python train.py --bottleneck="denoising" --encoder_expert_mlp_ratio=0.5 --decoder_attention=true
Rows from block 2 of the decoder of a small image denoising autoencoder, named by matrix and row number. Rows with one number belong to one channel. Each number is 128 + 32 x the weight over its row's rms, rounded and kept within 0 to 255. All counts start at 0. After the name is the row's rms in percent of the matrix's.
After each channel's rows are labels from the 100 images, of 14976, where the channel reaches its highest value: "patch colour" is the nearest of a few named colours to the mean colour under the peak. Only what is clearly more common there than usual is listed. The data: photos of arthropod specimens (BIOSCAN-5M).
# convs0: first 3x3 conv (decoder.mid.2.convs.0.weight, 192x192x3x3, standardized in use, each kernel summed), inputs 48-95
# convs1: second 3x3 conv (decoder.mid.2.convs.1.weight, 192x192x3x3, standardized in use, transposed, each kernel summed), outputs 48-95

convs0.162 110 [125  95 130 117  83 102 171 142 112 140 115 140 131 165 178 154 143 169 149 105 172 157 129 160 167 102 142 163 141  62  56  39  69 102 117 144 139 140 146  87 147 153 136  87 114 160 141 124]
convs1.162 108 [115 114 117  75 178  80  98 129 136 128 133 147  94 155 127 163 137 154  96 142 167  70 133 185 147  96 146 190 129 128 107  99  95 171  83 130  84 147 124 106 128 130 128 124 135  44  95 141]
patch colour: white

convs0.40 085 [152 154 143 142 146 127 127  34 168 142 109 116  99  96 153 190 121 131 123 163 106 192  62 127 122 144 144 144 194  98 195 161  95 128 156 140 162 113 147 100 114 188  91 155 119 107 165 205]
convs1.40 090 [111 150 125 149 203 197 108 138 120 114 122 131  92 125 123 107 150  41 187 189 119 126 125 136 133 117 102 140 138 151 130 118 101 129 123 101 103 133 132 147 128 144 101  84 100 158 198 148]
patch colour: grey

convs0.155 110 [123 191 140 140 112 125  90 100 109 171 117 138 124 122 130 101 137 122 127 107 155 102 142 105 153 141 146 179  61 134 179  97 129 116 151  68 135 132 153 192 125 102 155 171 160  90 148 135]
convs1.155 099 [129 133 179  85  47 129  45 138 133 129 125 177  97 107 128 125 120 133  96 187 154 191 130 121 121 146 137  83 143 110  72 198 135 183 105 163 110 136 127 125 136 134 131 154 198 135 139 149]
patch colour: pink

convs0.143 086 [139 141 130  38 122  82 111 157 131 116 131 147 137 136 118 118 124 124 115 158 147 141 123 104  97 108 118 131 133 109 206 185 121 135 151 132 137 131 130  75 121 134 144 104 145 158  63 146]
convs1.143 107 [118 100 129 159 122 159 151 141 120 133 113 169  97 109 127 128 133 149 138  90 116  83 135 151 130 169 127  64 117 117 110 222 133 103  84 105 100 125 127  83 141 143 121 115 160 156 164  81]
patch colour: white

convs0.87 092 [152 121 110 132 126 156  96 105  63  60 104 140 108 164 145 115 131 115 117 119  83  99 170 127 122 155 111 121 132 110 136  99 193 141 173  73 183  72  70 148 106 147 172 134 141  74  71  89]
convs1.87 091 [140 104 175 120 106  90 148 125 121 146 133 143 166 114 123 104 136 193 143 141 174 129 118 114 127  87 146 181 129 166  95  98 139 182  70  43  85 126 122 133 143  64 119 125 173 166  81  85]
patch colour: grey

convs0.153 083 [129 172 132 157 113 130  90 128  97  85 126 119 172 151 129 150 130 113 103 152  63 130 122 169  85 178 107  91  90 138 150  86 157 106 180 126 101 102 104 154  72 136  77 160 115  93 136 159]
convs1.153 088 [106  67 195 113 200  78  98 125 125 124 136 121 103 122 128 148 140  85 128 127 207 125 125   0 125 135 139 113 147 128 113 154 124 152  60 143 116 109 109 124 131 113 126 124 175 156 137  99]
patch colour: white

convs0.125 086 [161 123 102 163  81 151 145  98 128 119 139 123 135 194 162 135 169  91 124 125 154 140 152 141 103 112 143  89 155 170 133 151 135 115 120 169 116  87 109 185  71 138  53 124  73 128 122 153]
convs1.125 088 [112 186 109 167 179 153 142 120 127 123 108 166 174 135 132 136 119 149 168 145 130 179 123 113 123 127 103 132 113 137 131 208 104 177  49 148 109 131 132  61 126 104 153  80 156 167 174 140]
patch colour: white

convs0.29 104 [ 76 158 128 109 124  96 120  80 157 165 123 128 137 155 136 171  85  93 131 197 186 130  83 135 147 137 192 127 144 112 105 135 130 155 126 108 102 104 184  94 177 162 137 133 186 136 111 123]
convs1.29 100 [116  81 134  65 133  76 119 122 129 119 122  82  42 124 140 123 133  87 127 159 131 160 128  87 122 102  89 119 124  89 226  84  99 126  94 151 145 135 124 144 131  96 117 163  80  63 153  93]
patch colour: grey

convs0.99 096 [161 110 243 142 115 114 119 109 140 102 157 101 110 103 140 112  62 158 137 110 170 166 153 127 139 116 145 133 145 152 170 122 131 168 104 105 138  97  82 123  84 139  96 141  96 145 115 161]
convs1.99 098 [138 163 114 144  85 244 104 124 131 128 111 118 155 133 132 124 126 130 108 205 125 115 143 181 139  75 108 178 112 149 142 108  99 106 119  83  88 128 117 106 131 123 138  90  77 237  96 194]
patch colour: grey

convs0.28 092 [165 107 131 150 163 160 137  84 144 140 132 144 138 143 108 173 127 128 154 179  73 166  71 118 134 126 168 113 106 129 158 141 104  97 118 134 141 110 118  22 111 148 115 157  95 112 155 175]
convs1.28 082 [124 128  81  89 211 171 144 131 118 102 135 150  94 114 131 120 117  76 138 130  63 135 131 165 110 133 154  15 133 137 142  65 107  92 165 114 169 142 145 152 109 196 132 101 168 143 120 185]
patch colour: grey

convs0.161 086 [161  83 108 131 118 115 151 164  98  98 149 139  71  95 141 138 107 128 105 112  96  85 158 122 151 116  98 150 113 169  76 100 113 117  79  82 134 180 120 110 136 103  99 148  80 134 185 113]
convs1.161 079 [113 152 110 110 220 177  94 139 135 114 114 100  93 113 149 142 142  72 171 126 143 110 123 149 139 179 142 153 114 162 159 136 131  49  70 165 156 146 129  84 125 169 133 170 135 106 133 151]
patch colour: brown; grey

convs0.167 124 [128 162 156  53 163 111 117 114  95 147 142 137 139 172 166  99 111 170 106 126 112 115 106 121 114 179 176 130 133 120  85 204 138 176 205 112 137 127 136 156 133 121 142 135 157 139  81 117]
convs1.167 138 [138 123 191  91 113  47 160 132 128 129 128 134 202 136 132 164 133 206 176  81 112 149 131 146 128 137 126 168 145 161 136 160 120 158  36  78 120 130 124 113 122 106 130 161 124 115  97 143]
patch colour: grey

convs0.17 106 [ 93 154 112 113 167 160  52 154 132 147  90  96 161 162 107 229 160 158 101 121 161 155  99 142 122 121 165 153  74 139 122 117 112 147 143 145 102 124 142  98 171 129 117 200 190 131 144 161]
convs1.17 115 [125 104 147 129 169 156 180 121 131 128 131 159 113 115 141 137 123 116 157 143 106 135 125 122 124 168 113 106 129  90  90 173 113 169 165 182 106 137 125 101 135 119 132  73 110 230 123 245]
patch colour: white

convs0.115 093 [135 120 123  18 155  84 136  90 164 127 176 155 145 126 159  67 132 180 103 174 129 154 110  87  93 135 101 169 159  75  64  72 160  85 106 117 118 150 119  67 127 143 146 173 145 119  82  52]
convs1.115 125 [129 109  92  99  88 161  87 129 127 126 129 139 126 131 127 142 149 134 105 128 132  60 122 198 128  94 161 127 105 122 169  79  94 122 126 172  35 137 121 162 124 104 122 120 134  22  84 167]
patch colour: white

convs0.85 138 [119 174 137 135 137 108 115  64 107 123 127 156 125  96 143 164 128 113 131 112 110 146 138 102 154 107 127 170  78 117  98 100 151 145 143 123 117  93 114 184 136 113 153 121 186 134 162 135]
convs1.85 175 [126 145 140  83 121 159  45 127 131 128 130 110 112 162 128 158 124 194 141 171 111 165 123 151 120 142 129 179 107 132  91 137 143 129 149 112  95 129 123 148 131 100 128 160 191 198 220  96]
patch colour: pink

convs0.123 096 [122 142 101  44  70 124  96 128 153 167 134 117 164 135 154 123 131 130 170  75 137 153 136  75 143 106 146 164 135  73 145  83  83 108 177 140 136 128 123  54 136 134 112 128  98 100 177 104]
convs1.123 124 [133 124 104 178  98 108 131 126 127 123 120 146 111 133 129 100 115 174  91  97 104 121 136  81 115  91 132 154 118 105 132 147 137 128 188 165 135 125 128  70 116 111 128  96  95  92 113 192]
patch colour: white

convs0.183 104 [136 149 125 115 171 121 103 129  79 145 123 129 115 129 140 136 140  87 136 171  88 157 115 125 119 122 157 116 159 107  98 121 120 129 223 133 115 105 100 120 115 148 133 132 192 113 153 151]
convs1.183 106 [118 135 100  98 109 140  82 114 135 136 149 131 158 101 128 120 124 126 129 161 121 183 129  68 125 109 119 150 129 154 114 171  99 169  66 142 124 136 129 176 128 134 135 103 128 168  22 182]
patch colour: grey

convs0.133 105 [136 151 129 128  83 130  86 164 128  80 125  84 160 133 121 151 131 102 129  94 151 179 108 133 113 209  97  77  85  90 121  82 158  84 122 151 132  99  77 113 143 129 142 122  80  79 139 111]
convs1.133 111 [127 122 156 135 121 103 201 126 139 128 135 177 146 129 138 131 128 127 198  90 149  92 123  53 132 117 127 101 145 124  91 197 231 135 141 127 103 124 132 190 135 151 108 112  91 149 153 192]
patch colour: white

convs0.165 112 [120 158 168 145 107 127 109 124  74 140  98 111 143 104  79 146 111 126 114 127  70 126  99 108 146 128 182 140  77  80 125 108 102 128 176 112  85 140 106 135 150 124 114 109 158 198 152 129]
convs1.165 109 [135 123 144 163  76 167  42 135 135 115 131  30 154 136 119 100 102 135 125 152 110 120 135  70 135 139  97 169  98 103  43 140 152 138 142 135 148 124 120 112 128 102 137 188 112 160  83 155]
patch colour: white

convs0.105 097 [132 136 139   0  85  96 164 137 151 154 124 173 150 124 120 116 125 119 169  99 155 153 136 131 163 145 128 166 153 111 173 113 135 136 112 132  75 132 149 115 168 157 172 110 170 107  92 147]
convs1.105 137 [126  96 113 151 183  96 175 132 128 117 128 139 141 159 133 119 134 192 173 145 112  81 127 173 131 124 131  94 113 117  70 119 158 143 144  85 129 124 136 109 127 147 129  42  44  91 162 127]
patch colour: white