config.toml
encoder_arch = "caformer"
model = "image denoising autoencoder"
train_examples = 195000
image_size = 48
encoder_activation = "gelu"
encoder_mlp_ratio = 4
encoder_head_dim = 16
encoder_fused_qkv = true
encoder_shared_expert = false
encoder_depths = [3, 3, 3]
loss = "l1"
optimizer = "adamw"
beta1 = 0.85
final_lr_fraction = 0.05
Rows from block 8 of the encoder of a small image denoising autoencoder, named by matrix and row number. Rows with one number belong to one neuron. Each number is 200 + 40 x the weight over its row's rms, rounded and kept within 0 to 999. All counts start at 0. After the name is the row's rms in percent of the matrix's.
After each neuron's rows are labels from the 100 images, of 14976, where the neuron reaches its highest value: "strongest on" is what is common among them. Only what is clearly more common there than usual is listed. The data: photos of arthropod specimens (BIOSCAN-5M).
# fc1: MLP up (encoder.blocks.8.mlp.fc1.weight, 1536x384), inputs 192-287
# fc2: MLP down (encoder.blocks.8.mlp.fc2.weight, 384x1536, transposed), outputs 192-287

fc1.731,055,185,185,221,193,194,165,221,186,207,177,176,207,203,198,241,232,266,197,208,265,294,245,173,214,251,230,244,197,114,139,219,232,250,197,218,257,212,255,273,88,217,245,158,136,255,196,286,220,212,237,226,131,200,213,156,213,249,161,222,184,219,195,182,163,230,164,209,232,204,187,219,209,256,220,224,208,178,260,187,218,205,192,145,199,99,196,204,179,179,168,210,173,171,200,169,250
fc2.731,034,158,170,207,210,196,200,209,204,117,201,193,194,161,164,200,194,230,235,222,156,214,215,168,185,214,157,166,156,234,240,203,230,159,176,190,211,311,175,194,236,172,233,154,238,225,245,256,129,212,201,228,112,299,202,126,234,211,214,154,157,146,153,230,178,243,274,192,249,198,200,219,263,155,244,234,188,208,163,216,107,193,209,249,184,116,222,173,210,188,286,161,209,175,177,230,283
strongest on: order Hymenoptera

fc1.62,057,204,200,202,208,168,202,218,172,223,192,225,265,121,136,202,112,203,203,278,262,172,201,203,244,195,253,200,212,206,163,174,259,149,153,266,144,186,229,272,184,231,262,161,159,175,185,223,136,156,174,158,193,298,240,232,153,244,171,214,171,143,197,248,189,201,274,261,226,205,197,133,263,243,212,274,171,141,207,226,202,254,150,244,216,251,173,242,258,176,184,240,182,189,157,255,147
fc2.62,031,187,246,195,213,216,111,176,197,196,184,193,194,179,197,123,227,179,202,257,239,196,227,178,219,226,241,178,207,203,188,246,271,227,182,162,154,70,187,195,169,236,233,193,208,290,168,206,228,196,182,197,232,212,208,231,244,170,212,209,218,198,171,222,184,203,195,200,140,155,148,222,242,207,181,211,214,173,354,228,258,167,212,238,160,358,158,153,158,173,169,202,197,241,243,252,204
strongest on: order Coleoptera

fc1.263,054,237,250,203,168,205,255,182,137,200,176,194,206,168,278,258,180,255,229,161,193,206,264,227,213,161,178,206,260,217,159,196,194,191,223,139,219,216,246,265,194,225,212,168,166,192,205,270,261,178,214,218,222,280,177,143,276,217,211,186,231,175,224,185,162,205,252,226,246,213,203,148,232,282,215,153,201,240,157,170,181,205,213,269,251,268,234,189,230,145,251,194,169,234,174,186,147
fc2.263,048,230,239,176,189,181,185,253,179,191,121,186,253,212,208,234,210,157,200,147,242,260,232,221,170,190,203,240,183,187,154,202,233,189,158,186,189,319,230,254,187,236,189,175,176,185,183,158,173,149,198,183,277,136,244,196,235,184,189,237,207,191,341,206,193,199,220,201,193,202,144,171,213,252,166,184,227,229,129,256,235,182,188,195,186,188,136,194,204,200,183,187,162,165,233,176,192
strongest on: order Hymenoptera

fc1.685,057,179,165,204,255,191,191,272,288,238,196,188,277,177,159,271,118,164,134,206,235,222,104,201,126,203,210,131,170,208,205,197,194,120,216,187,209,164,275,197,186,200,235,283,148,193,228,196,126,237,214,214,186,187,129,192,247,201,221,210,194,239,201,170,164,186,305,88,162,222,243,227,211,224,264,144,333,217,199,187,194,234,175,209,268,199,139,234,230,225,139,273,186,186,200,199,206
fc2.685,030,133,183,201,234,190,203,254,215,177,225,216,224,135,189,238,196,324,239,264,101,199,199,173,223,227,198,132,253,294,238,162,208,206,179,205,217,267,177,191,238,254,231,122,258,185,256,242,181,202,187,192,142,261,171,179,201,236,152,181,187,194,167,210,187,232,225,192,186,168,178,244,277,147,255,225,228,177,244,239,177,221,258,272,181,226,157,152,219,152,261,179,172,203,192,265,241
strongest on: order Hemiptera

fc1.608,055,234,208,175,219,182,307,251,219,253,278,212,178,243,149,107,167,154,252,144,256,248,151,168,279,280,182,237,177,173,262,184,207,135,145,190,199,202,152,153,146,177,192,198,191,167,282,165,218,180,183,220,236,188,236,174,233,188,244,269,181,209,199,219,227,166,167,235,182,296,235,170,135,227,178,129,191,200,165,188,202,157,203,197,159,245,146,210,203,206,209,207,242,200,218,184,153
fc2.608,038,175,194,210,178,211,316,219,217,219,221,192,178,226,223,197,221,195,202,229,203,175,187,200,220,169,198,133,191,203,198,246,193,241,216,184,238,60,173,133,210,174,201,177,193,232,202,175,206,226,214,242,127,164,187,220,131,212,217,220,236,240,153,163,201,201,167,244,160,207,222,228,198,196,183,207,193,193,269,196,253,239,212,251,202,271,237,165,186,200,162,222,208,220,187,232,253
strongest on: order Coleoptera

fc1.637,057,176,210,232,216,206,230,190,201,204,294,182,114,186,173,207,135,214,226,275,248,155,300,199,169,202,180,223,193,254,219,140,241,212,206,181,136,184,136,127,257,209,258,195,179,256,186,199,131,223,150,192,205,226,196,203,228,143,219,243,137,208,167,189,243,198,224,238,176,155,214,271,214,275,160,179,234,208,242,182,138,140,226,212,227,186,198,213,192,168,154,179,164,178,211,239,223
fc2.637,031,243,208,178,181,219,262,150,197,225,184,208,231,218,204,186,226,131,208,188,208,171,220,212,230,205,216,180,189,184,109,200,200,202,207,169,206,148,159,203,212,219,230,208,182,326,171,215,188,214,217,220,122,259,156,231,154,194,172,263,183,179,259,218,298,148,218,214,190,259,207,201,184,164,180,249,212,211,201,188,215,165,171,118,197,259,248,169,178,224,154,212,209,229,205,186,228
strongest on: order Coleoptera

fc1.522,054,220,153,178,90,218,163,225,180,142,257,174,266,245,198,259,181,230,147,202,180,190,224,276,202,135,265,138,227,238,219,270,237,203,146,252,264,212,201,283,222,210,229,259,191,196,225,130,250,240,143,225,252,264,217,162,222,276,190,190,112,210,258,163,197,244,224,184,211,185,213,186,125,270,251,183,211,183,220,84,273,165,249,224,161,223,176,254,182,188,146,220,159,203,150,111,140
fc2.522,042,196,210,215,196,225,161,215,201,194,187,238,211,217,193,164,230,293,253,276,117,191,181,194,243,234,178,161,202,237,185,208,227,252,218,152,179,182,187,224,200,223,161,180,224,266,215,238,212,217,171,204,182,300,210,202,193,179,133,208,183,112,155,254,264,228,252,192,202,189,200,277,279,188,242,239,229,205,227,189,147,177,190,334,204,242,197,165,180,221,251,205,207,229,211,253,275
strongest on: order Hemiptera

fc1.163,055,243,151,215,218,196,201,208,196,207,290,240,200,227,238,194,214,188,239,239,203,196,227,168,259,171,262,199,219,182,235,248,220,146,195,270,176,228,188,203,219,183,214,230,201,204,270,220,263,136,282,197,205,206,143,139,164,171,147,199,205,143,212,144,177,192,185,242,150,174,165,154,185,231,212,194,167,196,250,208,234,210,233,215,237,147,224,132,188,188,241,209,178,225,211,181,231
fc2.163,031,215,251,204,208,185,247,229,179,228,186,167,257,238,193,215,188,223,206,188,180,191,280,218,226,172,170,144,141,175,178,218,211,185,198,213,182,271,178,267,201,173,228,211,191,219,186,131,224,215,226,169,181,204,209,262,148,184,233,219,260,223,175,181,186,163,175,200,159,206,183,180,186,211,144,200,205,201,230,221,209,206,241,149,288,262,151,228,190,232,183,211,138,260,205,156,136
strongest on: order Coleoptera

fc1.739,066,238,226,142,238,256,215,204,229,173,243,179,182,196,190,215,95,169,141,221,176,237,135,260,270,267,222,225,190,166,212,211,180,210,212,170,194,124,198,206,276,168,197,342,158,168,167,181,202,184,198,232,222,211,186,164,220,249,228,208,218,229,251,162,178,294,265,160,253,240,198,240,229,132,172,198,190,224,213,210,217,173,197,180,200,194,240,143,241,256,193,183,162,238,277,126,225
fc2.739,079,231,188,219,227,211,265,189,225,262,213,168,213,266,187,254,260,250,207,159,206,238,179,220,187,163,215,205,216,210,151,197,149,214,215,195,233,176,219,176,201,219,75,203,179,177,194,185,192,229,133,240,238,143,183,247,174,192,193,231,208,190,161,187,172,110,85,187,233,205,254,196,173,202,151,219,226,199,174,226,214,181,185,293,215,238,164,217,171,250,148,232,251,229,216,190,261
strongest on: order Coleoptera

fc1.751,059,193,144,180,219,184,276,174,131,233,210,140,283,223,192,280,201,195,153,183,137,142,277,166,202,149,252,155,200,194,124,206,249,225,190,214,264,178,189,202,220,195,216,257,140,141,172,160,232,222,177,168,215,211,201,114,187,206,187,206,177,222,213,228,165,163,205,228,190,178,271,205,203,208,247,173,134,203,222,121,171,195,212,199,200,209,223,244,184,242,228,177,220,228,189,160,242
fc2.751,070,153,211,217,169,178,152,263,204,182,246,238,206,158,182,198,234,239,230,239,132,206,204,200,174,208,207,228,170,270,172,195,163,181,195,178,175,264,218,254,198,215,202,108,187,274,231,285,186,189,146,190,229,290,214,197,172,158,102,213,175,175,190,236,241,249,263,137,211,181,197,202,287,202,241,262,250,217,177,174,174,146,219,227,210,275,206,205,161,224,254,210,210,220,221,270,256
strongest on: order Hemiptera